A small contrastive audio-text model, trained from scratch.
Model: 10.7M parameters, log mel input, encoder moe top_k, encoder num experts 8, encoder layers 8, text encoder width 192, text encoder activation swiglu.
Data: trained on short read English sentences (LibriTTS-R), 26041 training examples, 31.5 epochs.
Rows from expert 5 of block 3 of the audio encoder, named by matrix and row number. Rows with one number belong to one neuron. Each number is 500 + 25 x the weight over its row's rms, rounded and kept within 0 to 999. All counts start at 0. Numbers have three digits each. After the name is the row's rms in percent of the matrix's.
# up: expert up (encoder.blocks.3.mlp.up, 8x96x192), inputs 96-191
# down: expert down (encoder.blocks.3.mlp.down, 8x192x96, transposed), outputs 96-191
up.25 097:486473507519484513530489526522527510525485494516498488503483481543535530469488479476538495463469496459529496493477521447507490501483513486568482510477493510530463489471485474505495447504508516468535486476490431526516448500510479445511513494505464508480471518495499472446515534503498479552
up.26 101:475488481510501479483524489517471499495550547515514492507483509513497496504507522474514476529524499508480458489508460504479491478515494494490522514527526506492431500485492498489521489528533479508455468479521486499542497528481495463460530508508556530462495504482468491510473499479438499500
up.27 096:488517498476464470524538528502462522480527528501498508546497459495500491451508486494476509510529484512515510518513523493480431505487466490439463484501489491509502512519497494475527501431513520543531466507482475418547512486489513465456513462511470515496524528523499454478504450491517516509
up.28 097:473507505514533500495510545531494506536485517533490491509509522502488499531488504441480459540480493485478486496479487541505543454484490534483469524517517478559457508465480531498493509563449469490470469508548504513488479484463470518484480510514524502513496481503456489500512503483524496490
up.29 088:461525488490506506502483461548522511491481476504483483499440524517581498481471543459553522496510467493514468504501481486488537527501501471516490529560487516492491481475419486518495490522497500530503526503560474521526443502487460489486492509536546534524456536481521492512501530509503458526
up.30 111:525506488459459454506507503505475500468520507461482530472506475463502488468480511484519526494525487487527493471489468472471469531501471483453475507499494470484506491518478493493552495488520484491500491497496500490564494523499497503410528485476479484523516496541468465496464474509544511555
up.31 118:489461494504500495484480545507524511529514473514484482487484517537503501511475503499524507458471501482514470479476504483501463470486469470536505465466493520514473479493512457496489460490518483489537510506454505503512472521517507438523516508496459513483464536490489512436492538504536462536
up.32 118:509501493524520518531510469472547495480526547463492495513481566465507497487481515509496524511495500532485531535516536493505512485508475470508473493538521498511462483500488507489506501485539502557467483500502481514497503516455468483477538470510561533458474513494479497501502474531489508476
up.33 093:502499509551530546532464487462537468454575498485511484517503527482468514526487462512507544486488529475497509516489541455491475523479470504523501477498519499514488496505499435507526494493503499528502499489501533476513477552511451480485525487524463515454448487499573478471507515500504480531
up.34 106:477462522483497503522478514514493496538490487494499471505462505538470508490497485475538499477470505485514477479489548483514484527521497484521485466474464511511486479468504452503488476451539526509512503457482513520498472487572499457503526531494481469482454485499472497459503537491500498559
up.35 102:519499462500511502523483518579475524521479496553476526521469496534537522477500495475522521483515512493542543503496486509514504490527478448547487527502505512487482522477473545522506494507541526460508463479502475493543479478477503480511494531482454527460505519515518501485484544482497492529
up.36 089:500490528503499526512498546488492487546506486491517488496494476504508525541534521487496478532494465454463539486477505586478524519516511498510486508495511441552507519509496502549464512535452486500491518495535520508485485508523511568474480473511562502481534493446471532492490516463530497449
up.37 091:490493498525511489524462512533531519499505538487512502504472524527487530499495488470501504526504495472509500522480537505503509503474467523488469510515535513560491494501505505491504461500531498546493477524463518513489468507458454469514520477479516525482448480506504502510519504531467464475
up.38 116:511498474507496470470492529514502507501466487492452491508512486526487482533511498467452484494512550477505486472493496497488508453464534534496489523502498458525521506491482499511451482540449478455469477538483515503472467464460530496555466484494515525492505499545492519477508518493528498474
up.39 088:492461545523516516487470540523536517514498501511490474488496542537501521489467464481543487508496503490525530521500508444504491511498485487562460482500497522526517453497502511533491485479518532500518504485484492495467475509492488421543516488492484525482459510542497461489490521521479486501
up.40 098:468500542485500497539508561514485483520524511495504485525528499505527523538543512523496482512513461497459493514524469552499513481528535533518492528505508457519498543504486495490494511531470470495471504504551532501467499486524503529470514460528556524517507488456465534513544488488534506449
up.41 091:504500492497502473512545486487471527514469470509515503475480479518506494506500511541475469511499458535476465525508452554475520526533500479449559536464472471509513542511551519489472487471487470452473501475512551481468504461458502487497480470507517518495510512493487564490490513453468496475
up.42 093:507477524497510484456532520550456485532509474500507512526506483501545521511527492451467499523482444478560524552499493506484524527518484493538501533486475493498527542484487531516477525497490493488526468490507493511476472501522500541493528500487508534493510460465492512500510564459519506472
up.43 097:472493526509499469532470499503452551521472503501489496534466479515575467491502473486492500492472515541464480524475444512523498501505505492496513548445484493513485518471523515508463516483447501521521499483483509515508479487478509480527489481488479486517490494544494505462517558496530485497
up.44 091:493475541517505504482484518499507559538547502511492470525483528532479529492525442522541502519507516480518468495473531498510494475515495478454517464476512514503514461499507461497524494452512493470560502502472518522520490528564462431499492544472509475525438497555518491494516486491519497531
up.45 092:498498521482507482534463524505519518525469511511505460526476503514490553499516483493573472517490521497536498543473518494516492516507473487533538488473481519474492472487523520506491485451505502478509494447536511545514477483539470497473485491488445497489481492523475487489503544473462496524
up.46 115:476489554480504492530492483469506488477542516455538524509507493491504497489480419480504528508508479533500493545486506477482478516504483503497519474472503514512493461486505541502503510429518493525520509481457491526513494542483494492525536523467479493483494527528495497499460472501486498518
up.47 096:468492492534503535533457495487573490457545531487499473503464581474504497476498483533499506476518503498523487501491514496531494531466479481503491488495523487510482483500491407492498505485518509540468500496523498535476479542471478474495511483482486504460460496476517500501492490547495477528
up.48 097:528503468504488510522469508502498533536500517530521460530464489553547515484492463444543522495496516507558515504470501508502483501509492513539466510468540508512479512447434531559480477532516496482486478457503473487516450512495477523486509517490486485475444529545496507489484509511510504544
up.49 096:492491486535520505513477492549469518520488477521477512511472523538559535478512507439536516498462528490563460517493520458512483492514490506534490513522505532497486503463449513540529469481490512469519532451499492516501418479503488463528525530496509513494449507507482503499481546490514498508
up.50 113:482453500519500487486481491505481486526474516451478473472459500532478487546493505470480469505481493465459488501493525509499493478521509499496485522524488477531504492495495449469473474560486512511509467500495495476478475485455476443538487466449477555482472477461491507503480504498501468468
up.51 113:499454506507502527502477546502531491521498483486495472509489514564496560489504492482506493470487511471542461491471500493535498496493505493551499492494473485481458463479518446514493483482531513478534490506488481500512460526521480436516528519487456526501459498534491483446506552497496493541
up.52 095:489512494506518481474521545492469517487464477503434496513495510513447496498502527466491484548487513486496493441506554526486509486462531539510482494507528500483481490517466470486505506526471496497495479506470504513481522451498512517517462471519515508517515492525500499487490478473517502513
up.53 091:496511532465488487510525498473500509505496495443512516491488466505501511489477466486494520509536487501530482515472485490459451533476462518449505466458450498521507481461539517490459520457525449506530505554455515492552482499455498512526531513463481469502484486529527498457511492479496499496
up.54 089:492475518470525457523489459534459493510511457543500514501524489489521490496494542470472513500515461556535505549481446503458515492492494505481525553524487484510519509478499531486510537516524431499515495518527547488515543465502511531456465474539517533522505474497464532512516528493514504484
up.55 116:494474458470471438494496514483493498514508503496496528470480492540484486486490489474509471478506467504508450486485491507460509486507519477459487505532510466501468488499509507500486468513485493470519480489503477500530479538485485463448495504508522532446496481456532511517467504471442489504
up.56 090:494468506480473530497501479511474510516484455536492513500521469496503479516517531485449514505529467501483483480494476532476507521535504514473547537470497505498512513489518544472459476506491489454503501441476518526489514487458511504492489506522490485453515505540450532447498530461504491448
up.57 116:520539548473490523512508483468514477485543511472529539521509512479514496479499436523474519520490465542487510524510507531517453522505496489504533470487522517492485488497509491465491521396503510519523487494478479491503504494489488468488532500463451497475510535479500474529490444488429513482
up.58 095:507512506523513501486492506528501537502494508474494488499457529506563540480483484476523525445488491470555457525520525487513503481487517493555497495496508517492487509469449459506518485533515509486487474474516492497501469535475475529500500508506497519468449495521518484515495520532495476478
up.59 086:460536479507468492526494483518509468520489482493477461511451520480539516480524532477526509426492490489524483492476502519537494464482495502529505508465500498474465522452477459506513473540496492519473495510527498537511448481490470522476499483469517527490445494507499495464482521515494479531
up.60 111:496465501560520538502473539483569480513554512478530483491488563500464500518475476520509512461477503509485500461501556478503474525488481500521479458501493509481496469518484425490520495484520506504487484508499500498500478559497480486513534475471517507474463529482526483477534483521492502534
up.61 108:486519487498501472468513483504483492495483491449480514511507489495466454472419483477527488505501489503464495472531477483467505466497495475466487481534520484488466488514499480465496488524476462532499462475554481498514501508479511469453480467506518524474486472465525478520486488516457503519
up.62 113:453515498463478447520502517502495472521522516442518512500481504515528498470476479455496508504498473530497462506493436470456486483476478457512499478514499504450455466489519516483511519469483485522532471483470478502562495542489522476475540486476527479503533486500490489512495476482500500529
up.63 104:474501459489489522500503495472468515496510533484518513521509532454494465539472508509498497512533471507500497450522500489516476511517511480461527532523508521507495544529510499500484511484512504516449497478513464470521503521472483453465508485520548501449483462428499478488453481476449484488
up.64 097:487481499493493520524471452471561504479529515481489499541472544467510543524476499512534516542481505497517518504515501485496522490513543497546495480463525513473527485496484470493545509514492511505473510502521509510508493532507446505491515487530510527506507521475528457480491467509488497539
up.65 111:492499447524494463505501543504466499516523495494512516505485503540472484502495499458512452489491473498478479472495473461494504462490498477491509485480500507475457478496508465501516496527503502494497480481488504503524480567487509449473512500531545531473467501466457505535485500486453496528
up.66 133:510532537489498471471495511466484472492502495457515541501542512511458503454463471483442484492473482500469456529509473480492489461455519478519474475495536505493467498497522509444522531465494521535530441490507466467495534500500527490461493473561488510479531490497468484520534484481483508518
up.67 101:455450506522533527484482489483500497501533512480513487480458524508433508490503503498486512474499464498486478515494496488491504489477508487522511489499493496516483468511490426481519484526517517506517471559445485497510454528521456481526523490471479523496442470537492482495494514515551454511
up.68 089:491492515507500479467489485488517500465513498470503522499523474493482486522488468497483531504522481496539484493520493484516510525482483525494518488486503509508528450525519485495498484408505507528484509531420453529513498560474484510527516532461479482517490487496485502462480478509504511488
up.69 096:462481485501514512511512479521506526517472495505458511510475558525528497483476503481536528498482523504555415524466470466465520517491511506544471494478490519529485528449456463514495500504521480541513465521492501505502445541491452492519512509512485522476441490507498502505500534514519460527
up.70 114:505509510511502525540499453487542465484534532480517540516486519465509508501491494516501484521499490524480552523517528483537504497495492493474482485536498494515465488523485511534525491489499503530454451528507497521519532516482448488496529464499519543493508484483540506482522470541479536481
up.71 091:444447545499513501503484487470502472524486479518506496499485453551482485521534460492467525498506488464477469511495485483506480499514470501487520481435473487533522494459507526522490462439493506503521505522454518506460490514537530465537496538510476529509492511504438501474491543503471492519
up.72 102:465494494524525493484491544511500507515469508490470464491514501496503511526491495438505470506475521457496484460497496524485510429473544522523488509483477491525491509475502519514458484552460467480464476546471514479454484481430508526556490467509493528487501479519486501494504529482490483478
up.73 113:477503453456493439497490481496510499531495497483508499470501501524476433511495503448505481500513479504478498458487492487445507488501494483445505517517494475496478470501506471495478476530487457479470482473477498478507456537478519452464495503494520520434505444456514494501458498519449481473
up.74 099:494478507470508504496452510524505554489541527516483464528479495474508464514517503516507519561535551465464509516480526503504494502544474538488554460497473505492473497467472448464539477472499504505492491489535544490529476502505482475464498503506502506507484531510517497556489492513519475492
up.75 110:527523478495485508498472530547481526549490511515502489526477519543549525487511501479519500525516513524531546522481515486509501500543497503542523530505451515480493492462496512529519474487540526437485509468490522525519455486503504450506511529485479507497470505492503495487459538495465518495
up.76 103:501471505526509524485500494537570500490521504534472470502442542537531526505506490465544509491472480473535469496466497454514543501487476480547456510507482534516466487467495441532489467512520489519513493502485509499514438543528466475517528511478498503491459504521519503487511545508521484552
up.77 091:491489510476536489473516538537487487541522512494509465498515501476507502518518532512487494458493461497515494493492472537496513501502536498509517501522486479508531531514474499472466505527463444508473501511504523501450509485514506540480491459505560528494520477497469511497539476481566527433
up.78 095:505501513480506509497512531533454500532474480560515503528523419520545490511505524481432506515491457495466520513504489545512493512534491521506495529476497464525508514506501528523498515516504501465506482500473577505508494490484518528519481484510525516470504511521471525447505540473494506483
up.79 084:481491549484484463458545553519483545502491453520524497481492464527520505463522478493483515527518493472498477474488508543508479499518524527506514505506493512482506493519544523500487522493516495476488500496473545520463532480425504500555489523537504510464543562494485505474492537480491515494
up.80 094:480494526500532494493520497474524500513459470489555478510493489514533518474549458512564499473506489505502537494473495448484488488513470488566499531493482502499486518481491486510501503487506471470514555472477512497523468534480494491538509547416484452553485530521488505491517512509522513515
up.81 092:499490510485475523504481457511501451522468460534498505485509457529524466498504505498487517491491467541477488522501471542463505533575549498486567543450474485522519508514502515472488508497477519458459507466520546506474502506476508493516494466513495536504535483506446527480493534492469477444
up.82 106:516483459431493473475480483481473487470525511486523507498537496509517445506512484501490480490479491524451496501516450505497486490493523456503506498542503487487481501513509514476524520460508503506490476482518464487550527536476509448450525469492476487438522498500503492541470470494458475488
up.83 074:518500554471448490496500494514504507505474493545523536484552468529527481500538482505438512493485466473471526480512474541495492478493525489480504494473504477540518467484505538505524489483504476472494500474440540539490511469480492511531482450511504503437520506508492530475510480470465489509
up.84 118:519495506471500483487512513468465484504501524468507523504511505496479488486489456494484506495491443532463459518490488523471493470489483473520474471509532521499443504499538532455539507461493494556526474494497487480527521530476520455464535456515496511468491498492474507530528484497447497518
up.85 098:474499475489507484466510501536467518520470460496530476508497490514533492515475515444476525484498461530487453530496515501483513543530526485534507504505514474499513530465500513532477507481453478468502482495504494506504491541551531541471476488492511486486459450468503529509504524468511486462
up.86 100:481518528477487483521455549525455522523530484481498508507483485516573490469502503459503465478475482536495474532463486510510496486521457459507533510493489497481461520468484525476456492457489511509534477489513494479529447525492518486452509483521479508483489476461448474541524512463487516519
up.87 090:494452544512484484521522549511466547526523486503480489528460466511487494548512534511489514508489509475476507563471469566475543483530476561525476491455488482529468497472471514493518465539496456447484474492530544494519453498515480528494523464507509469477482479502505518479530506493501478481
up.88 120:467510483503510437491503464489467483498467521469508497483497477498483457504446509482508470482500480507471483489456500466474499465495490493490481498524521477500455478486512505490498497527500478519521460486529467514535491507482515475459467533495471506452496466459521525510477472492466493502
up.89 093:504482468491496474473501487496461473507452495510472508528468482511552484509536541496472571532537518457532500446487468491509508507524475517480501511444499500534501510468501493534467519537513487477507496500434528500526495511488504490505486525515537470475515508540470505458474544480493506530
up.90 102:486463528516501546459515495508557500486527524487471482499447541539512530505476469517569511484471487454502475503514530464498476458478502484517480477516494511507495475491503479518515490522518492536508514530485480519525440524513443489529509516490493523514453502528539514506482527515479459546
up.91 106:524471518525524517500483499490569474483560522498499489515475573523506520505469481522510494491473494491524501526531538495519491509474482460520472473557503500501478481517495420518493485511514526528482510513510484518514486552508442475525531478512501485451455504512523496463510525537519466526
up.92 088:517510527514485488480511555500495526504526539441521516474498506557451469462487475508479490528480478523446507476517506538478511503464488494493513502493500519442470489572549501458538519458505507516531446487498521483526506541521479457444510484526545510487499496502462470537507491492449506502
down.25 105:509534501511515517455460509502513456524471511523477499533470494555559498515497483479492447510514457479488491520474521492524539491510484518567479507510525542515500476473471507477479498499511510495535488488508509498521475518504465502487485490476486534527481495506498499515476548481503487540
down.26 095:470455516502517503521529502480527483470502508444525534450491525486493502522509503511491503501503481529515463513472474478486460504443549551472492477437470531528483477460499473479474482463462500545570493491495489488511512448472503499527476512492490478477482513492508472480490481544492480521
down.27 103:494474485526547509484489473479495476518491504533552485475499541456463492516491508512455497487544507476494506513495520499493474517521540477499514500494504525509479503547481498508518502482526515544530514495516530480459499483500522482511496523489519464503522483517499557482503526555484466518
down.28 091:493500465505478498484545537482496498486507495480493503490482500483472489489526497507492515417504523497483505467525450469481488508466461453514517493477486525502488485502467496470508474473536513506490531501470522523490513522488469503499512490461500480454490509551542482454520467480540491512
down.29 090:487455457489531492499489492493493478542525525469519521494481506549575511513489467489467516473530495504486464522499441533507495465492483465504505487527553514499467467509484535500508524490475527485496499489496500506518486463492447484500546483472544533492500514519455493495541512491495495507
down.30 105:499447508494503480478491486455517484478478538494496497517503559462412472497523534496489526446542535498516517465465510512474507536456502492494502477491508493501508487493534486498489521510498470523525498542480462506448500525492521528513482507510500472504486513467478520518458485543465480498
down.31 112:479511520488522498498434534527506516503518509481516477537458468494527504501502499502509497527525483506480490548493490495538498486520495493511458492512493533495489454454464499479522479480500538478507444470507494521493433489551484511493510470478511519510452459497491466548524541490496497544
down.32 112:512463485534508546514479459511547521521522521499498491526462527462503520538512525520489523553500546482513479478497524465549508504497534509508499495502498536520448481497461437493539447478506527521505478526503513521502487502529436482496506508511512512510451531510501490539530505542522472490
down.33 097:507549487502536509515471545514551549542511563502538472508462509520530485506534493532505522543493492496486489523516501518496470469525516482556471466498503544507464477490494522478545485475506468513525493518472519493501504501518511508471501459492484508479461477495497457513497497477446490520
down.34 103:481505485472536492479424494506507512515504488495517465514465490539532538510467487466502474521521461516510517511481503522516524461514505517542476507479489516530499502463469493463493457520490517471532466503480493538526453488502509528498485503532492518498489483499511490525485568507481503496
down.35 106:495495521509517496483478557507489481539507503539528488478475506552520535489475523430503484504525477486481517489518525522485503488493537445546481522485463529541510480503503509507503502522502507474490490481509476484514468487517532496479498448507487546486505495469535460482501534486492508498
down.36 081:520512527450482535477497536539495481511512475545496506538548452542507499516555468497503481514478459556488495487528506500523500499536554485473499522479482547523487484509528524480514444492486512526443512494530516553512555448533495502486541475524517517472530496471474493492493534468487530519
down.37 096:531468487584506508484501552489524516455496538514500496516477500478500492497533492442524535478466560499511508473498500480541497522449502506501489457511491533491485490496484531487550446475511482521497509468458488509504486533518516484489505474461467500480494508534503506489550513499525526506
down.38 115:486519475497466484505523517453547505446536445516474520496535468496532497517529432540521535504495529524527498462521465506487491531516464518457497469484474537473534481501493536472495506478520524492454521490499507490502511543480488495483478494515506480485511533517488492431514476477508479544
down.39 100:522446501536482502501501518486498516504499516514494476503470487535500471483550447502502482499464502478437522502498516527525508501537516524524499469485516543520493472468457509507492444535502523473509536499521532492494494509547477473470541474505508508500455535520525506497526537491490520529
down.40 104:541494529479458519492506517546546489524506506527493502494512479490475512538555500501489509540499468491468586527496479538516479519495545509489522529514500532450529477530488517497531502555536521413465539489523505552506499492478505513486544482511563502504518487491501467529519489457506547523
down.41 097:471483492498501520517488533531494513503539490510480498518548503510504493502536512539497510515484510509506542471509490526549514496533527528485552516521524479518486504475506447528489459526488555516474516539512497447519480525552479510507529482528546497488465489492500534466499507462517553488
down.42 091:506509486503484484459530512515518475471481520546505512495552480509526533522498525457489461476515481464472503491485486519524488473527477445490525501481493462483508513502505517558496491489478517475467539514541482542528512486516507473459502464483504522502470488499481501428473532406535552448
down.43 097:491486464524514464481482539521494472467530510513496513502490516522497528474520494455531473482517489474486508490500513492469477461522491451498512527491523488511502508485468434522481485496545484487490501468510509499518446547455496459489527468450503496477492486501479482453481531445526495505
down.44 090:519497504490508522511502454484489519539532499501471484509516499514500528499495491462486495537537495520477498519465486509501486513503533548497493498517470569444499496453463499466494495491514538480509521471556551500527468478523473472474513521506474528506481471484519468522499523530478548439
down.45 086:497538489517487508477479514512484479534505507521483488503525500566543525505470489478499489480516479474487504493492484506522463487528506439520494526511477527497503536481490486501474472481528486490548505471531512524526475503463518505538506493477504549488463522473520530476465558503493517525
down.46 122:466440486506523486509531476486472460483504486491513515502523563514492500517496523514526529485503500479486482467497505469466485518512483483533493509465485466501538474490530494509504527459511499495558508497496472463499489535502509490574500521484488496528495464526517506467494540519532461536
down.47 101:510491476495504536535492491491534517509555515504513524555502502515537476516499461522495504516481524504478467551506514492459460488515483470528481471524508526492462503504480496508525476494523522484535466533492498481513490516519486523491505480474525517483480483497520479507523508490490468528
down.48 095:499476474512508477443475524501474526507487534526471491503438481522516514492530505453502487540481460507484465544504472468517487464506512470499464473511551493508498492453485486507498472508476526484496472519483527484474483471473522510484495509460490517458508472473521488528517514493488497468
down.49 101:503501486501482523493484537496495502505467496520536489515478506543566480534472444442544437529542455464486482507515486477490524471520505445492476488532484537494515489464477517513476484524484491506502501518522504505517481466483505488506514478488522503495521470479494465458473574483480514490
down.50 108:489514502503510528498523508512531518462506514492477469491492519478505498546493442512484541473495533508497452513478499511516470533520502530513507445512505528490499499539494486490538491480505487482526501515463516495500483546527473509524509509498508477499487543529464480490557531494555531524
down.51 114:512512495497501518464454516530498537526532488521497459534436480526526518498528459504479488548511490478507469520487520558551496491522511508562494524493503512518514486513479473499523482508491534499487486489489490504513430505554492488511503491499515530482492504462494490486450542516525491505
down.52 094:537512475490478507504517520485499492482504475484508482461535481476503515455501494505507523497443525516493506485507524497487526482471472498511523465462497519504506502513533522483539520496508532485504540534543520477468488498515503505519492526512455489544554523541503518498548479487522451519
down.53 097:471543528509511503481501487493514509456522489527433498481501568504497474504479542504466558456541494494490505476490513493472495550458457502512535511506510503493526507560481478466529517472507510506504512474489490480476497535542487541485485478498523492511504470506516512475476484529527453495
down.54 093:505479497500509502503509472536529490493502510542520475476462510480482517485500556506502481465524514504483513498502573506491472478504499453480525506565526494525511483488447502525552442548524565454486509526527505486523495527499459483475514480503526518488469474483474527488514495507533531482
down.55 104:485483529505503477482469496495471500471470500480500494490503493541544469491511544494492465508488489488498469548466460486469507527471499530449478477475482487479532448476490514473442498511507479519466517524532501487530437449508518455504517490482484481499509502490476523515479471511473470531
down.56 090:500485467493497566482550551487460555496488496516475468509501465499509487495543527523463473476511508479517533488511517526475531498534457487503540536516469480506515496474505489511487507560508489522480495485474520493529550494523517483510472470541474536477499496494483492470479492471523564484
down.57 117:520449498498523497521510459499506472523515481513554522520490512513494478478494546515532522525522515456499491505500525475473497508495489523534501502495519480503473476475491464521478527448497499479564485507453502462472477528537470482536481521496511517548496489557514511509482521568553496528
down.58 093:488493506478467516512502500526509485501496512507536523511515475531534528510492444457508480467487493512488473576496485494518474487517513472515476447520531495542485485499509496477492491504479514474539451503487493509478500471519528464450505499472508540483479492505490475492544526460481508511
down.59 089:497513523524532482487493527486536528468476517494516513511495462520523481518501468489542491501512491532496541498481474547507508507482523465492429520491514466464458459520494540469509536499494531517513476504502471503532477508481528535509506482486505518508467503510492523550534497503501495519
down.60 111:526504476517553534498499519522512525518525559501536474502451507463484518500495471498487488518505493506503486541495487519538504528496504517536484478535505526473479461482486519492547481523502502483516453514521527499514486537529476519461501477496517507474471516513485471491566503496521512522
down.61 106:501477537512516478471503473505481470524484510489502504511499501527514525504497525494491481497566474461533463530470576468493523523490490519485496527549463506524478501433456479509497459521543494504493488512524488519479484494501466498523506505477501454526490527473514489502465503513464456466
down.62 116:483436527470507463501498437450477451476475495450496490476523535508475483462503536513507476475502486475514504460485508460478460504470495501505506495503498470541481495455527492502479509504505478518494534506492478479486476499477488470540511493513496450494511510500504524487477519531456447536
down.63 092:485472543507513480488476496515549498494464533488504506462464513499467508519481463495502467514504482481498482486478537444500441516528475488528470507514492520495491454474500492476481526469470526555540500511483462504506480497495452494558516520503539464515503504494493441480485469547513465533
down.64 086:537519494515540547529485498494502509505536541508493531562497464521487493527533473530481481526499512558510567534494481525494517474502495435545471489533501518481486474534504507530493470503519498520514471487542520480504500517496463529483473480494515521468486540492495511493500475500459480482
down.65 107:463427505496526469475480475494486483511507520462515506462469512467521470478454501486473487488481476519500518495474482454477477488492453495505494449474451482516458448441510541439507493496516478504476486479486479505503476496486471470520484521455480464517471507505495506499504507534491432496
down.66 124:476493547511526496517487430516541513503498545498533487486491498464477506464504530523528501504532514463532547469506547487501499529471496542492504505535463527504469493504479488509474478494519504504526522485510511501523493495498485496519495530484500491483493525476528502509435496543512465501
down.67 106:505497490491520482497480580510524522495512515494512526551449448488548460528530478527446559500529533518493472518481473474530463518511485520505534443486471506521507430501467506530502450460528523481498500500479518503516535538503481491516508494481507510530494461554483498447555491514480505514
down.68 094:508470477519479516451543470473493500486464459530523479532501543478468471517491527507493507517501535485522494501481505477465471518507465487512547503484539474475515514546537492505483517473501504520518514479485515512484488508499509490527492512539469487500514504509471521420476535490532552518
down.69 096:472506460508523535512474516491495546505509512468461504474418521482486505491520461464484474502504499515477470511505486505507473490482457491504477506490526474519521454453500531494535488454491510484532468489497508462505475530492481479510530488483486506495506483485508497519543484491490491495
down.70 120:531490502529508541517447458493558509531504528541494484497482513504499518508532486506516503535501522467558527500481547523544482505524502523468496449515466524525461464485482443525511504506506559505506491520492511512483473506515448529547523507523518499485443520501506494509526520508491489522
down.71 077:478542503519479508511485559502485507497545449474490490498503490453519502521536474452517526499508495498515490509519489536498498485548503504479511464516506493525485458479515515541481480474482499512526513484445526544513532526519457474473513515489491507486514515513505470516483496476537489537
down.72 104:513500447497527478548505509495571516495515468518483480482491478484517481522534485521519524493485520510501510430514483478497477533500436489497492475486480526501536480547496485514495482435547526497499534507503530513516501522492473479476483465433523467528489525573482485428504482492493480507
down.73 100:497487539478500463500490512553488519492480499475475526487473488527523501483448487456489443521483504517523520547457492524491516509481506524480494481467434511541474485456516486491460510483497470522519460514516458506500494453497505465524515542458499495494491482492498528523499483508495437464
down.74 084:524523486485512486510484507488524506477462499544489497529505495484496492508538470503527516480528540555468533481465510531525467532522504494485525502504475504478502481459466550515476536510537546455524504513534509513529494526489490473536497493523489526530479503517518457470477502525490512513
down.75 107:534480469483477500481503517519475460513455484512448490492536463543530538502490483439503467513497489499506486479525483509498494490504509486522481528498496524519536495494468481509476486500482508496448509508507514539532456478526489495462483494473508550490489498496500502478459565493513517514
down.76 108:479521497500517499495459534489498528543531529493459465528485500525482485517491483510487477520493499549500462519475508512513522490517506479537483501553488465546504510468469492484530441510488531499502438504494497461519437495538458492481520477501507529496480465527505499521497539538514493479
down.77 098:532544527477471542479545541510548494513528516554529511527494478513496508526525539497459473519536482514509513514511492503534516480450511463499509522519491545493538490492491525531537471559495544466476503481517485556516481472476514478482523473499502523503521511524496509495483542485546520529
down.78 094:502476463498483559510503519511489480498517505525452481487496460490498528498466504498486480496497456490499534477550461568545495498516494482498546524513534496504565551533480513552506493540494500467451536461498515494493479506524517491478508500496500532479507462494488523467476547423526549478
down.79 092:516530486540479526518521502518459493482480457509486481512547480505507447492475533540490528524499563478523526500514468501509530494548512532471491552511479566523537538518499463509461497503498479497459505499486524491475517507519498489495505492519518510522523467518555565498443482450556516481
down.80 101:485487492500511466451509495495450520492473490492432521479476501490469521502449504484500504501501485495462440531460507504477495464482515473506497499493497494469493453472538481476480497537492493531528507536451475524492461504518467474492473482507474492506472459523499459487493503505542489498
down.81 095:514526452509517515516498541524502474540522495522492506509497519508513538467525537531495486480529537480496492467498539537484539515544455541461524520517530486530523491494518502522472504490530529532490499482523500486522490526518483454466505496539514542507479482468524524461488470448527549484
down.82 106:505480510496526493506502488513506492464462512529521488482505545532495480474465550490519488511510489492506544463468512453477495493497535543503480497517488526500462498451517481513475497473506507528491473542512456505476504489526465494533489544499511508494454527495525517489471517514514440504
down.83 081:500472489500500488484530492442471519490491497505478491542531506491461485504476528524512536490493472513527558459522517513467475481559474517477592554491496495492524493517482480549473462483503491474471505488524536537523483500476502533451512482527533536520555482459534505451460502500507501463
down.84 101:516464531523532479480506427509523468520490519509542509488438520501503506471481530543543508454489477483505526482494552452532509519547502526522482523495470526523493495513494462521492524480489463501507514471501480506508480531524461486513547513490522450491480519503478546505489529539524481507
down.85 100:453504486513480492471523558493488483504453488529528475472478509523570506497469473446487484506515464471493511543526512489516544495484536443495518536484450537499533483494521530536505503487504483448476458477487481500511485466518504478492522483461464549484443519455500473462523521472529508490
down.86 099:500502504487518467465509522494483505507470522505531530451495527559534496466483529483519489457521467475494517490504477462447490467497484498533502512480469459546482450462489481490484509471489458477494484473499503455484489487527487468491487530506508517503482483494484536471477516463546496495
down.87 084:545493489500503480513461544539500493490521497496498507531472498489454502458513481523475480483495519501510434509499511514508510542455504498468467505483534514480471523503506510532476496463517515495551510524469496503505511535458478521524528509489462492487478511522417492500527488523469449525
down.88 119:502475518482508491526488474515494522522479495473492490473471492551494515485473503498488441518522466527492504505496517516505529480492517517466469511502501474506490494464487514459470490531477494525508479517509484478507470448512516463535497528499508485460504493454540506551484485503458459452
down.89 091:510532459520508492481514554468490532508537473511486477486549509553480479516503481493525508518465535505492523536495514485525486500513478461479476479490532535502531481525510536504505471522489496460463519490500497502521492455511496495468468463484506493495473521493495447489504459464489510453
down.90 115:480484530490557526459495506544518533527531569484510499531448497481509504517476519510495536516479516523504500551458470522483496513485532492531479464521491497507461475482473473459566503487518522489510462535497530506519448528527464482480521490490535529487471501498492465512499480549499510514
down.91 118:524473447516528505511463507509557552552535527523517474525457470485538480546538497541536490508481506498491481551475510506509463454514511490521474498500517500513476488486457487508552505517476533501541452475487511515504448497542465522492491459512527495487455505480510478538543500530510479522
down.92 095:498454514499541482518494502445518470463476485498492505484455511490527469470504532464516482472536496473527538526473483472515497502505484493504479491499481483530497555516511477504506485462541520518515490487500504472471494509506485526550542521511515472513503501544502496499442508556486469531